A small image diffusion model, trained from scratch: 7.83M parameters, 3900 steps.
Rows from block 3, named by matrix and row number. Rows with one number belong to one channel. Each number is 128 + 32 x the weight over its row's rms, rounded and kept within 0 to 255. All counts start at 0. Numbers have three digits each. After the name is the row's rms in percent of the matrix's.
# convs0: first 3x3 conv (model.mid.0.convs.0.weight, 288x288x3x3, standardized in use), inputs 112-119, a 3x3 kernel for each
# convs1: second 3x3 conv (model.mid.0.convs.1.weight, 288x288x3x3, standardized in use, transposed), outputs 112-119, a 3x3 kernel for each
convs0.50 107:129125140124110129128163136145136119104126117087085211119123118146128138134112187122151160127121171141081146133186122102173140079159104136119089088163086144109165105151138133094120186156151107090130115175069137165152
convs1.50 060:132104139111138104112114069137178179149096140122138100108163148160065135156180148120095132181178084126076136149113134147120116122097081156064169134141068142136157103120145113086101169118107136136098147155078138047104
convs0.51 106:124153114121110121096124080122068096106104144147070147113159142140161153127115136077082071151091117178174189083157120153072182112111107116157170138101116160136115121166165121150121149089136107138075125109135113104112
convs1.51 042:091143190181255060099253221107126124137134159116110087127167137149147113168112103141088158112124106183125085135070126091132132120136121181194202124107155162153131153169076156110118187148155174127151175112122147206164
convs0.52 109:113120157127173113172146106144137187051117126114093089153171109104168096156109080173157115142098118144130153184063143132106111117111148146141150151092136142152090085125212099113097148118090150059174121135174105108139
convs1.52 053:100191080044049103140144170140103117147126157115123130138093152076116156163244116113178154139192158153140201097148088108161119129122116165155071117179112090216150092115123102119132111101135134116118184151124119169143
convs0.53 099:149139123145154080147140119147105133146115050125141123154160152216159086141124129169128117178139079142144113080125128176116091088145128150140132142148127101173157099160135184152224111069152130143128130085104174168165
convs1.53 103:154159177196143158134149113116130116161160138109099139112188191144170118061105097137094121090125179097119141151138137136108126076118132159040076125095096126152122150092106114163107128112141163100150104145122117155118
convs0.54 105:097141129146092110145079098115162099111104147080118058091109114106136154118142129102078107153113131159182186121133159100122167116093185132115087135120068138108154148049185183196131097167240094131146155169143103077145
convs1.54 061:208174093175119161152087110160080107107151141132143119087137148097102101182115122130104107117091169150076159114122130051126137052095156141152139176131148125060067110134107152102159135126092132165106185152158202067157
convs0.55 101:104120144122133099116169090150139100118055120132123149158076110151137130124181139100120136079137126120113055073101123119163162144127056106098082096127088109084084197083164046106153116176115115107173116147109103143137
convs1.55 079:145144118159105142150101153085145163185200111150120104121157120139086121134138106120078129119114093059062092085094135081092068145084115157150164163153160183192092178096136108191167125157118181088072133104062084052091
convs0.56 108:162103101099123100123136156149166138156089116116103093111112155080082112124088150158199081124104121119106173124114153113138184101094107092133098155122187131080121165092092096092107134094174076111124127091104112137147
convs1.56 043:154112137083141110149132175132124102158165128122173119104092091136132171124119104123101116153164152162098135097161172107169089134091139097183150100115099147164180102143083092072137141162127174128158144143169131133163
convs0.57 105:137147166174146162127164119183140124188096124048089132137137116186084139137138067178120152195145137141187095140175154124107071107083107146130113125124121135166151152070131087150145113091123139096115144123090146124068
convs1.57 046:140164176047141137173114158103165139149150108145144163107077134142120076127155144118191116161146150061105126152173128099153144131157130077077183120145136067096127154142108094107114093062154209152156217098111124153148
convs0.58 095:153113131151099128142146155119110129014090122129026193123108123150104090132147107091146138103122130104109119127134197123146135130121187112153130135134123170135088148186142160077168046046169139147142104107153125138160
convs1.58 176:149128102131094133111099116093183157169137171190060102160111124183121109144111088103104137132097161221153086061114148131161137150137098162183195123126086117176143058120150105143147145112141166104125090168126115139109
convs0.59 099:131141106151145111125097118052106098084122151102175134147099116101135093122111185154123145114164082072119134146164135172191148134122140164113136132109085116102100169143154209144179140102113123101097141123118146128122
convs1.59 130:151145115094193155138134128122118146122130104131122101167118132183117143126169091072154169063113156156081127122151118085073140133178096086102114079110145114124157104112119095108116137214132161117143134118097038129165
convs0.60 095:181130139087100164102126133135150082154177050187114070126091123119135155129144154119148157148172143115127047122153109100154121141133122117062085134091128085132131054173155145123184085099073124121099131130133142113110
convs1.60 105:096160112078107085076147157169157119148179094134147102156153168130093144129121087084080093107154094147114102095149089128163129199163133118183162111175151135132133120107151155115147127151163154146120097146144149149122
convs0.61 107:146122130138146122151123158093110177125162173124146137152145065119186148089149102122107140136157131150178104101111175134132116116100138157078137151105065080138121146205079094120172124200197115143158123128143114152146
convs1.61 088:083091162142116118116008061123131128061154084079154172115163137138121098138152193091082083061090163089168114169142112074185119139189078136191137093191100166081145111060086093147167136140137086106143090135034161160141
convs0.62 092:140136127189165082127136120106123150112108123103170170135198151137135101102083091122130141094105095140146097165115066134168075112172094107146162175110131090071100087168116163208156135185066196127175158124127124144135
convs1.62 092:221187086112153108093120088103112155113130153102057099122136145185120085182108069160157121199086085067126135120165175087118119125148107137115118110078035144094057099155106131154077172138107140106115108109085116073102
convs0.63 108:093134152077097180132141119163182159195113129075108174105158127111186161147140139145101132152123124090102131132139147123147048137144169122172132062076085112107118105137160096135210162122138091157122172134093101090118
convs1.63 100:103123122211100134187053107161079129166144071080082139166146127087073165136118110121156108163144085173095145091129114151168139122143128155101076124086109163119094131171152141135134142091134120158113103121110161085102
convs0.64 102:143097130126114119134139162147208108140111096153090165110119142160102149098119133149106179110115116106126097138119044121131142131109070110129108133132152153167153177191141113137087171047167116090111121096090143121162
convs1.64 126:173189065131151045096099096132093146135157098115087132059108106095150134174178124134153092183121149112133216166141145128176112175131128198121093133093074120132095128161090096158171102139132124094130136140134120096110
convs0.65 094:108121107135084123154113126129144164174114197150136150122141134139122104104127145143109132144143168141152104079048093128133147102120158145161113128114130148111114085132160145133126131156153105162118131165128155078121
convs1.65 128:084107136111060170173137185077089158125165170088130123113104127086132145146134169168030091094082127169137113107104067137140142149120164033125069113091159126137117167152102149143134083120094131129081100110116076142132
convs0.66 100:151112126145101113142151108206152151187144167082068093106113136134147129094116103154130128138132111159150130122120141133090133099159068112123159130177105121150137063160101177100131134149102114168139121146068156139124
convs1.66 077:140121168128153165106137077151133133124127153112094165123127069108144108037127089127122112150160094094119133098142153072135093133119138053127104158140132101149142147135135139129131114145119121140171141112093121144159
convs0.67 099:114127130117102058132124106118171093140168059059084094156107077167115128144117117118164127110152143047150116128118164139132186128152144125107179133123117127091100193162231123138105132178129106114120110074104124127131
convs1.67 153:130154074134147113185177110172132138120168098116103134193210074114125151136155203113127141157096146086126131138127157168117099227084158133068159170191123094060086114050156176112091113134123090100176096108071115127108
convs0.68 106:079124077114089124146083139165115171066129130100123092159166119155093117096148132151187109163139115191117115149147095153094149119068092105151073127189113095167097108068121089123152149155198135096123144115117132117061
convs1.68 069:059220095086115109126104160138128146115148116119099143121059138070106095071113076109059114071084119045101001103210141166159102165170110104116135151080130129191173087066101167149106112085109144153171140139148131077131
convs0.69 090:073119095110128090131149115090113138101157136112107112186165140137144084148116123137100101133113095129183171140132076143117120091071093068141145151162161131113113166172070094144071133078141111123107095127109123125151
convs1.69 099:091116108105090148136089127141148111110167143147110162145112130100136078156131098147122117124203151112179108078015145145161189158122145077164120090099125102106120107201177116113113146122088129116101165090166184087117
convs0.70 096:129144154131067131142130135064180108123151125148249167194159136138104183186119114133151103107125149100081135138104099121145172153109167109181118081190160067144158113104026231142148242128211134123141087112175105101157
convs1.70 120:165177125077076135168141138087138142135180129165130062136096103140112057189144153181116136189098110098123103169118143137120076120162072132101116166097113117077175090159090078100166140219105143175071135155140157108107
convs0.71 099:132112114142159102111162119140127186074165138084183150141119085115114159152123121107170195122174131183119139057172161086160149109170171107122131105145171154101136081137098110125138063112183096118125129055122118100120
convs1.71 108:119113150129116138194131139113137138116112202149138132145106128113073145088087124140118137108157108134134090103126109122113143108139128117102073126175117131134118173113120176136173185165153130144100097144096110080124
convs0.72 106:131120143138111155122125085126098144061039133190089067110120133120153074114126070143144211117107140157135121113138083143132118108112129074114120108170140123098197141195176152128041111088109155106103182132109146129125
convs1.72 093:134159130197126129089108125096147107115097124127122093150188147195150127124158102132159153062168151094118133165197106108117163104158149083105129101168115074140128071122104120131156119118140138102038168110129094147137
convs0.73 096:129103106117100132126089131152077115138090139104078114126112160069146156129147098132103156145160135162148130076092131136122090098155091154157132120157142109107160136147123161177150139144124124168148100138145120129116
convs1.73 129:171110190128148109101118175142140156158075171099117131095071117045109092098130133083102107120121084170176130140236151147092202173133146098126167099148170155131045109141115131114071107180141102149196089116153168092121
convs0.74 098:176118118124130131087128109103152064176109153108151138103090082205135155109137127128166162136134097097123153134077084040122100125150137154163124123177178110155162062033129101140084069151189175095113131086136123145127
convs1.74 127:106106177165045101127136067095134123133121144147144125105088143146084105136122137050129170099098120119129113126117120116088090134176126183125174157045082121066136142188169180140125161180190112105120152134077133104158
convs0.75 107:131103151134143099127159148148123100076094087109201149185138106113074093140141153122127107126165117106150120157168122162161068180151200144136081126125118125132125134100076232132179120091126123122120098112097143112164
convs1.75 101:143085119104095129111109095104135143124074107132120118101142136150134104171210134111158137121083099148070122126117082127140105111144168137081109118142048196119147182162179122134131088138129110126174149155149106175142
convs0.76 098:125109164151117134117147137127090207077091196165101116124115128155139086099125109169158139145146108138121116108092107136119127105130136093153199047183137187168154065083155133133096149168076122137151127088101121159131
convs1.76 067:156195152087084150175140066129143133120160168158138113182163147085107082130125152195201156092112142127137084144146106130127146124117108134134110160173113107108138107046140151114131083128094146171116190125068136147134
convs0.77 112:125088124124171144162162136111095068121116143112202063083115083158099103148112056091139124066118115120142147131124156112167152152139150139157116170154128159133149134091143101116153117085105169112133098103063160108129
convs1.77 096:108102084086063153049063084133126126114117126173072115153173134123214154120196195098137128092184153161118070147151123182157112151102084114152128209150063136142069013085123120167152128159134145145141117107108133117191
convs0.78 094:114103128096118072127128120155090131079110108161173150132099147125119224129142134082152105119128132106067110123124090158104134165142124155118145136126148162117126043097205112121181149175108133113124102084136169107115
convs1.78 118:137103146130118109099180169119120143101178113097135115122080085127138127160133087123084121083067099188150158095128108102094179154137145098118153134106109093193130148137135112180127094204125162210110127138081094145118
convs0.79 101:099151147127109179131155133149147104112102201111172166133111128100116118117109166090117131139104158154103079134114135147172196125131149109123162140122151163091165133129179114054133070201181138115118140142111129130135
convs1.79 122:161086080136159118068185153125157160093134114152074037130100095124056193073072081083108098045072109136148118127160115132160129087117095150115103108126120116084181088123172083190147114184145126055122166147141130116107
convs0.80 097:135109166084129111143107142068116174115150155117134137107113120083094116129158143165149131076073113073160106130124196119123174152133210137124103115067103073053103084166234085114033073094007101138099133191155147133136
convs1.80 132:081119181114125128059140117082120216082128162076182150125179159170173165111068172186111112117145132155060129126088129115151112124165185134202124074130091068159151127180113121130101126144121137129142110148098098145154
convs0.81 100:183151166164092147132093094114137119199118101120095107166136165116143182147153142106134120158146158142175120146113124087198087090154170130159144143138089080135095192123096167125106084075119093177143120109103125123127
convs1.81 064:155098120109179156100191105093167148110128146142153104137063146152193155155169127115123109105077143157118148124109093141187114150174136106130190126095060097173108111158179149146087100110125151108076109115175159167089
convs0.82 104:129170112122138129139140152098139119095143096139127101146123093098188129132109141193147133114132142115090155104127100166141186137151120111129148163186090139094147184134175141117151149171175163150178051139108149128113
convs1.82 118:111092122078086054167112126152130079183129069100105133162049133083141111130130068165110128135063157119117131188075102176050066099113165173144094106084084112051100141103112164108080150160098143151106160102136189128149
convs0.83 101:153157136126083139154187155185116124119100103129151163136104177107127147168191108111122177171087183158179112144088118120129163180107117121151170105164121144118138138199155093156189193108152140168131170127120140082140
convs1.83 048:166104146147166034141130129104117163187150165142095152123112123070163152079161164091119188191155198082151145134214062093120084127073123160157131141218121116079103123117155144105096099131147162176137169097062151091126
convs0.84 095:130135125162147154134057167155162121078100158122118148112125141115122122107096119079146087130120165151123172176119129157110146169141120108128167112140103137195197171130119165127064154089136146112114139106142114122129
convs1.84 142:146135156142157094101143104085066071166122050150097105124091131073132141072149084111140138139128111103145070162144169107107161138101149152130123149110212155159106140140116125114092065096110140143164130084100204121133
convs0.85 099:133132114113158100153160123089146147156189146049109122124151156096093155143114128129121120161116085148110085148167135125137091130129051117123140111122125091150097124056161109148091092219131117110078113080131099145126
convs1.85 070:179138179125156176141092057110135122084123113096112122143133099177096174169102134112067086122106123112098109087094164115166162118163114184123091102183126145076157102098131097162111148158134096137107154044174099130097
convs0.86 106:110127068100092097179147097079182128101129077207061190146144121130143101150159127137072144124109088138145119122080128152048141124083171138127087138103185159122149145013113127120113167152147101101076133105108143110149
convs1.86 055:084169180146137215220156184126062059127115115132142148110099144154097114132068187146079116046050066186126131104084093164101136112119131172188098106095135077153079113115115114079107130096109169114125081088055151126181
convs0.87 094:140080083085086074155139130080130127143123098101045117077120147139098120184122190091133123200174152121151141155116113140117068160097118141150137171123099179145170174136144111108141114095100157161178163141128120134129
convs1.87 036:154227190179120167072076105127106154111152174109119124126165097094079199124152146129144172138179127141145055101141118146121157127129124152135116111114100107142110118113132125052099131102120149106177112107125110143114
convs0.88 108:150149114147146146068122098173135056110129089088084066104122142100147136165097151167089112122202178124148137090111128145101043136109062104120078075044122119122152051142127152165191170146038149136122170098100130072106
convs1.88 053:166085168169184190094071185128127166134103091138106099102194131167153127111171175117147079176139122063132099119111146150120081127138140190149082164145125171102131128096103116151146075087113139167160093081134172088130
convs0.89 105:134126136159116139180151090092175092067151149129186204125103072141150153119126085132152121093160112112138103083138155133131156141126144133177120154095139208143157137042183048129087087132071127130153069149101151126183
convs1.89 091:135153137127156131110100168078125139162123137096111165102153112139107192121180143139151150105117090125186143107120095092162138105197139173144118096125133126051099168165092100161143155168184138137133157154096115142147
convs0.90 101:153137145134137126102114088078170095159058143096112092133148147100144159104133113185143108155101135102125134112174171111143144182108127127143127157157154124174129172190133174195156132149159127138128107141135140083095
convs1.90 091:109103104140086191217113130169173156116116102130120110128159156098101134128105097051109119105146123151055093116130159088084130154093189048119174091120130108165124082137103098130125085135139143147157163171123142127123
convs0.91 097:133116130135135125059129117166116124163077066092056072130169155138102132094117156132126124203143159170101128123149135117152134090205145131124149110123125126153121157155119087209157117059145122131182118144168114140130
convs1.91 112:135160145092079119071150136140134164136117130156141110118138103146121129169112068107080113036138147118111119165099163118099146127112207190224120148105073125117084160146195143158142094101122098128141141121153149113143
convs0.92 111:197161141111094087133135164165102148115079111104116140140128106123087105106196175131147100117137139148161128101097091163131162150098098131143085116112142151090108192154093099176157093176120143155121141106143091126110
convs1.92 050:136178133187175136147130139115118138180140152075119130149102147153171118143140166124095126095121071156130123156147121139138127056092077153126135167180178164139148132137060088080090144112120135169129135088055144124105
convs0.93 101:119140144128190142151107115168095112214167119119151110129106089119158091103165148120138139106084153139057105108086143157171114130174145133157151106088150123136126004107077057146148057180132130118112163136129115120109
convs1.93 089:178116123167095055138049079103132111171128141132100127147130165044124101091153163119160061155168109093168086137133094082078145081102117117062074116141101082100104104134104116129089171082168148145097108138088156106071
convs0.94 093:147158100079128149129111126122083149108143135096160146139121113159124064127127143133112139124169167112093117124135112117164106158136129152108126140110126142113113134210095100148025180109036109113119131120167136130082
convs1.94 124:113107084131100104142171083076091166160144146150127097121104170103150093115058113074146139151145150120139114176094091137114096068133084143140119095161094107144115141153117116128123102127172128060160110111187127133158
convs0.95 100:126140118121115091082117108066120173092121101166154143140148149146095142141101140154130130148111135131143166129150128070111096058082159142123143151183153127140147056170118131022217098062162103110104113090137100148127
convs1.95 102:141117086124115170129137099105088141162096107118155149099079071109130157081132138097103060106107122175172083121185135136167163121179105162103146140170108115081147100111103090137128115137111144122070141129132172148070
convs0.96 100:096106115135148121089133144085078114114122175096119151111136119126172136143175156094097108123149140118174131153202158135150102141108145153155175145165201155199177119108112151113150058100096102115119114107138129154113
convs1.96 134:132105079118137098129121203092154127118105097164078082135144129154148135132154119131138145110127146216107154109122164097061091118128139117149152097056186171091171038148150062169115068214132125159113160150126094189191
convs0.97 101:074102132172106117133097129143191063179147110170087159078148136139146113146131102140132146118143154101115152070129110095098112132176156119099130169061084168180178145177132189158078207111105159123132109150109104160134
convs1.97 099:156134124178127144104170173126128170128121118130085145138065110072048139082130116090181143129088095098118161155111198100087110155127147091133152137132129125097118130152085165138143147148114127178112178066095043091149
convs0.98 098:103101165096109153086098131099082069081168186091146184115090098132166124113154149204094117146072148102112144127138135176090125184129138131096115163136075076085161184106176168098121072128116150135186128149111079114147
convs1.98 091:127149118102138179072165153142132151127075122111135133168151117180125157183149203107151112114145077117114117153175134096186123089142106139185120119150155157064083112106117087146120146156104137135203160047109114050173
convs0.99 112:107086083125144179103114137130140113132137075142092124129097155112098162112096109187146110115125135157117163099103141126134095099189137137094115101111145114136158173161111114148173160108146116112104086137136126113127
convs1.99 041:130159144063123169040064128111093128144070102222110134171162149101140088076168174167098086161092138122122133178136091128150141114151173153107153152077199121104062119163136119066131154150101121134158120115147108080098
convs0.100 091:152143106144164133170146112128155105071134092123164109135123117136110118152162107121117109165163139099187147171161121125136113160115108152139145125131151144082136150221028127141063180199068121112137093126129122150126
convs1.100 154:137134130110097136092074109135119153130072182129096192081014182079082183094120152203118131160116154144094108113128110154142116102138045131210109121149144138082114163139177158149160150153149177175147129134181137139120
convs0.101 092:167127141127061153127087119163062105116115167117171136120154107112117132166130105116169135094126150130127109188094110130130127172176128155115116105081118110115095228027122142064183170121205110097095166150129119103102
convs1.101 143:180105073115123175190152152144109125133105152156138158119100183138099158132134170094150123175186130150152160176072062142141100118146196215139055101143112087095131126120145131127127117129132156142117146152105156161129
convs0.102 090:140140123149109097158169119089163164100056081173126177143152116126102120164203148164168120094180135135126103147111163135086081114116112157104127142117129154121095120104142187045182117121145154144117142135141149102118
convs1.102 130:135063069154091157127106068104113134143137116096126154114119098134109133169151129078116108077084094196129117148098067141124164133163150116121145171075033114128099113127115058188117085192149086150159116151116149145152
convs0.103 106:151174150122110153074102156064161143047080116144113154174112066110148133149137156103092148179117132069144137153141152145127137097115175103131084136174127089145104139154115091190172111128152184169103161103190157111104
convs1.103 073:116093151084134139134067035191135127198181146129116125087111139192176127070083086159092165130135197159137153164135080131204141175136086163182118161069132126143168103102104137089100155087107189137061180154107098141069
convs0.104 107:162121131160168113101071103131150144125118129170155127125095149181094145143122104138123139156170149117117146175133114139145137074175108154145174105092114167137159049126139114091131162178126095138083149117085140086115
convs1.104 055:102124193041132156111158128105156163101092133176119123158078166208107072127161069142143083189098096168104102092144119166172189115115074223124156206130125096096096126089104130090117123063119138150150147190092214163083
convs0.105 094:112136143115086139157145164163164065117087130080041099094101101119083110130124105135103164095154163097089097154105135090099108169167113106133162110122100131096073155114167070108100136230065150171134124128092111148086
convs1.105 133:135115130167156161165111196130127153145102143139120138137201117054097143105107127146110176095116152165122123132127141078130102140153102143168140125171102127128090149153155129136141139098047175155122087168087142121110
convs0.106 097:180135117144116098172185143108136157119179162132082155084128178147152115128134122182170110112139104159150173120084084124127136119171207113135124116165128127165107182099166229024134168156100104116153145092138164116113
convs1.106 113:130125125103093144050087090069148076130142101099097161075154157167127172140146133176096086093155184074113085161144134157154088159174150105079085124122144141138145113134154115148131093131099137140118103142148107187173
convs0.107 104:149074113147123137159133124056099095170134068092050109115054115099159159126100117168121128109166192114121093078074115127050115125119184097154154114065137123184091093143120092139108087131108105121153122104122123156106
convs1.107 085:133141070096139048096110120141142123163134136141112095119204133142137139130094128201120113136111094122050033137099094142178123106180107135126116106095162163117085176125118131136123180146105177199188084117171141116157
convs0.108 101:133129147163156111102130163086181153109149099093127198111135082109167158078101125095101114078147140126130128089119137104076164083127103173150113119147114146106131067108110043107158164117161118086120141124132102112168
convs1.108 098:097175103174073120114073120080092141145131114116118120156143221077065103162162126097100108148085145110161159143083169183126130105100155135091058162201122186160182142124132123173134113151132167148133076149117130179143
convs0.109 093:103152133156126107178137093147130075070088192134122102153136151139103146174129125164126133173145164120120124137119124074135096160159155145092100104129108116125140092172150124083154226066095132126164151133115109145112
convs1.109 077:160193177124059076096073138135167116136146109135113131141144179200125050135109134064136174041178137104091150168163172124130142124103102166153079100126124145169103109130079099063089075131158160125094144092154066151120
convs0.110 091:132126122134090124096117138121103124144137097158131195126138103131115143179130144137123131140171106143138157122133094120155176123136151106129156151077132153136114179051122132167204082071155133145086135115116144104117
convs1.110 165:132107076156141112096131166116108140112131151120103125102136143144117230100123146088173106103075133151177111102085096138130110157181110127167127112119116102086122137130181055144117070136081112113080127183087126226114
convs0.111 102:092116122156117100108132105201149082123129118075095122118119150096135141140114181131198154133076137119158086170167118110118100108054063115128159105088119178217133181085106063198104092127147192085128129143157113106103
convs1.111 055:138114081119130135085108144123119123134080108132102060140165120096098121158040092178178110096172085129068093116128085138125095100105091141185123135127140116079159133055111058126091154158127114104139107121062127136093
convs0.112 101:176122120115074076123125111114143071141098111100125053163105113145129125128143137112148118154142122112077177120143122096128056146148126139135180067092151120124145107105112121179127125164085136106097132155149204174139
convs1.112 045:196166210124123138130113085155129123114110137123102150143110158130111149152204143194121116134099103099115160158117118174134123070093145142180090106141128134059143133105112131038097144129140205200128113130130136117149
convs0.113 104:148135150105124107076103148120048144162044126171066135141122143194091155116143150188161144126133143130143148129168151114084130132194100081158102112119043164129074164075127123107185140191089142165142146084097140143089
convs1.113 108:143112072163071087121088102120141102147097117153106142091072062139067162083148120142109072110086132108109100163147081159132118112114134137122171134115055135124142105128146109167152091141120135097168133081146125085116
convs0.114 104:108127081086165147145163142082129160142130114105115106081120113081125141121081115190134124138111154124135163114119096105058171141098136122154184107182149105130147108070061071160128169128147111120118122145120114112145
convs1.114 093:137146083167064164172098103088126143150107093113121115120088149117141225131200162097107126092129135137125097175085112158158129168142092165166205179132077064116104099064136104130145103123186136120163096114107129145121
convs0.115 107:134150090127100062151120119131048165135115176148149084147133132103077151091129159158092182118154160138150121121096137092153080113120122113094101111132125103208180106073108035137112131130160123133151142106132142128129
convs1.115 043:142077125193208062145071097099120156117145149104132146120086104148160194101132104101101169067114115093094162127143124163166151117168194109169144163129132239154125113122151138070132125118155150100117133096127120150190
convs0.116 100:129116117137113137112145122120075133112136054118123108104099165172152132119138158125118101097106135117133169109143128183111099090118145132161119104049132118142130179137124223062162218127035124124121126143082138104103
convs1.116 098:147146038112146189126121122153153072095119093104145139154095101119111126150064121206141128143135060128109105115161118168119087163161160144150070137184118167135170124135109112114078155113137096077146131049094152089111
convs0.117 098:205134123129185105083165132196140098099144099150115144132144121123105085106122109131112158115127141192088131161142141089107168123131149132094154153145143133149144150134151144063117126186119081136070064117096139176150
convs1.117 089:101180093174114146081093086140174058102136174169096108172186053143204099108127191070103119051138112068127092104165155088139155124114119146136126148116075156128085141102136154155134154172108120100115113121086156143078
convs0.118 096:123108117124098108158112120122101111083066185083106113107168123080116173116174137077151139139150147118141143133115150115100123117127154125138100171126121164117103078137136098177139085061122174135097186160105179113136
convs1.118 087:122142065052163127175087173167135131085164174099166136127136127185130180137150133101104116114129146176114166112095144108170152116111091079140138095091207097075155130115119142129118123143103173138036081116092163113106
convs0.119 102:120123162120113119087126098180211094156026166071075155150118121118088134116105159163078158138126155150158176124074040109115148110150140160166105110171124109163158149033093130110122029166134172117092169144094121147171
convs1.119 075:196090152116085113195025103140168163108163127114093088132124153041145131138183168154126150182074097074076173131148127141172150137199108184131138102116146116118176182079113131079038096124076113189148136148098198135095
convs0.120 101:120130150148164127118178139145207153071153123159095102155145186142099130147153119114072143147136110184174176165118138116201138119141177129099121146129237153144127107106185182108144090130077148132112087117136079115144
convs1.120 097:141108161068104137196182136088137110102159134103090099129115149149134111136095144139178138120136102193155063087108166070113125030116111122068119130091142206207148125126144156113114135122120131148149148118147121169136
convs0.121 090:086118097156227156121151096127101101130103088120127128116121146093079095103082100110168123152217156125157148116133101101122106107133112128149180124152136141153150098122117166234186083158157150178158140168167132151153
convs1.121 154:095120116066159180106142118108145148124136110110126107164116112097108148094140149127109126097082158120061122150091155135058148120131151131141123081077100098114130143201136121146096128119099095132110100111098136107110
convs0.122 098:113091164063112142133129051117151152112122127143135084078131134100089138127151146188165169144219182160125108099137157086153157108106192115136145097076158138198133165066093120120127132129127123143175155130119106158139
convs1.122 047:170126183058175090111103167108144140121133088095118120107165113078162147153045110138051212126184147132055125142143129143129173110099176103132108139161104074197198134122120084115115167178161140124088131072153125119105
convs0.123 102:131138184096141119144154152135169134101124110104098057109126050146161108137147117135108153152106144126144151145172170148138137171093159092140089101150064154110140163147119198117090176071096148148102121140135124136134
convs1.123 120:115142125159116102134078059192148111087131141135111119204182181156125147100131110095070135072077091190136096136071161175108104138147169197139120220137054158141162117137138158175076050136088093102195136175172102115152
convs0.124 089:128118110154113156132097131076227124171128132103133103142089160133135113144094152123123121112072093154105086139070099174175177145176142127129155107194160103163175191094178241022066181065052135149133133139121125085137
convs1.124 161:130102160083084118111150145123117155144110068184128087099112130107137152077129157091097120131136131112175148147162119118132119116124154123103093049093142149142094141162107135129081168186119163132068111111090083145182
convs0.125 099:125110105100110126122141091122112059128148090142131112128090096113135126105151134154118106158160181164163093166093136191141130148104144126114124140057210104101165136124138063203185145111138101117156156129157144112143
convs1.125 086:191139172133101133093146165160095132129145131152122097151175113130111164168140163136086069108174124099087149136145152093121119126199130178161083112105170112182102098145108096135143129173112066156152040120120161057097
convs0.126 095:131110117104128130099101147185128195136172137120122120126169160121133167162114120101097093086118157158158106135117174115164165133150102135097115115101120125065150138118153132192158176115049093124172119104140126145149
convs1.126 140:238099188157124153218163167131159097147102068146089106182122130159173172093134098079109090099181156106106120157136142102057107113139177118131153137095105155153117121118126163157102138146104102090143126100138152080176
convs0.127 097:142141112151166152092162104127088109078165121119134125160139047109170157139146179122121147146133077157159091164165149141191098150142170165168178097088119155117150153136131139141122105108195166114093127100150105189168
convs1.127 044:157197118145093178092102132150173155132081154130096135078121108070156111072157106170126081114102130109141139131121145145164086084157114113121150112104144154183104127123129137153088150095120154117138178083115144068073
convs0.128 106:129121180101136127175148135114131131114093082157128109050088069103099112121114128101139123149146105118162120136071125126106109091125116146119123094145145086129092152115136139094088191121130120136102167159164155161103
convs1.128 118:101132057087123086096097093156117121155124092087077154128176109025081162142174199134116107089147119067147072120192156127109150188174128145122155161142139152116130120132090181126190133109128177173057107100050221176151
convs0.129 110:089127097134160181106173183071078141104066216119133163116140103162178159133109097115146107083154176115157119070127121129081097226116126102069142180100141119131065165167142171100115225099139144120112124138131134111164
convs1.129 041:055092147050194152154140108137100144184189141142116149098121106091078066185141185180102131125096118141152188128111118110149188129120107098081128155183092129151103118084110143094125132117100170100150159089095133187186
convs0.130 098:135092123153157101140169129133084174115112052078140139122091119145090095165113115137109111136132155123102117112162140121067121064067122158071116051086104130138094092099085137096096097083134144086124117147132131066122
convs1.130 060:078098108174166149145162155105158147186151127159111115125125117126120206116114107079104139137161143130060107172084116154074094152174097152140155131176164116209181104095183083157114085132130125101138132129141128157190
convs0.131 105:114122112090133146122168117069116100108073095091090108114109107145068145122144124124136090132111104167119113090091108091139211226109146107111079134110144105134110155084074178186157174116128132176173101128121120117078
convs1.131 100:083170186063210206183154081158174148139124112101182150111119136168188158135101153157094145163187097184116143112116120018172160139143125114132144068132199199199065134107113150122106153106082096089161118123131105164142
convs0.132 090:108129144082092104126129153091139160086146144064113099143136163166147162169083162094192096151132148204140135111124087111147091146135102167164162064168116117204152125150135193086085068079154131118103162176128075147108
convs1.132 061:130121217155141160082126218097126107099131123136097108142162173179172139082118120133120133099093170120145105151194169098150153137087110184127087164115167195105162130096086143099099114105141133114125109191064087134162
convs0.133 087:176128086120103105128096142112122183142150159141109142103141093145153155124154193114123150154136133134111121148085078130141129121169110127136086160156197099110178119122102125151107125175162117160128150122170144139154
convs1.133 053:125183074130119152170072172130153124171147129131064110088057176083088154110117103170135096185153127161151148168112110129102110126171116091165153097184183150148147126163107132122123149130138128073162115138185093086162
convs0.134 106:126123121128108134124089107153097073156115125152169134172194141136138076136138142145086156108093077114115183119148146149191184148101063107128121172168135117129121059185103100111109147149143131107138146118135140049164
convs1.134 092:150065163140134127185140133074133141112131136172151131139085110036134187122117109134170091159106117120110091137154084095169119104173127140124164154087099070107101115133132102087125167126163128175148115091106096095080
convs0.135 098:161121163139112145188093134078099096152157087140184116120152093122129142176106150123128131128099143143135147107106086130142133158139140156167153100091135085078131091175173142071187142138150139124148131140150128162130
convs1.135 113:130092095134118094145125071122103161141131133159140103155095029080087115129112148155144161155140120109147148136104062118166116125156133142141099061140114146137190107127146117153148097168101157143114071152197108190115
convs0.136 107:129122108121088133169119140175210129135128122226133062124075135178086118104120161152155121127098073123118142162145120080146126121138104094088131152089147095094113127223171154080145099137113146107139116138138145132138
convs1.136 050:173239087133135058159100142129141158078109124074087130130119190160180149110125085139137039186115165149126114130199180129156087160169099186173164137128175131119122106100117105105114182142129163104122113118136166190182
convs0.137 099:098135138119124135109139161106154097141129127163187070155138109125096166205133101151173073125096106163130089179149117171175118092146106117214141151158158183123149160122117092199081139188143107151128183086138140160176
convs1.137 082:153166080099077075132187188085105154140106106095104137151104157155136099155122130175116116169180154139159114184189114086123164119153111122167111110125117108108137149114142154092113119128142191124130075114137148180132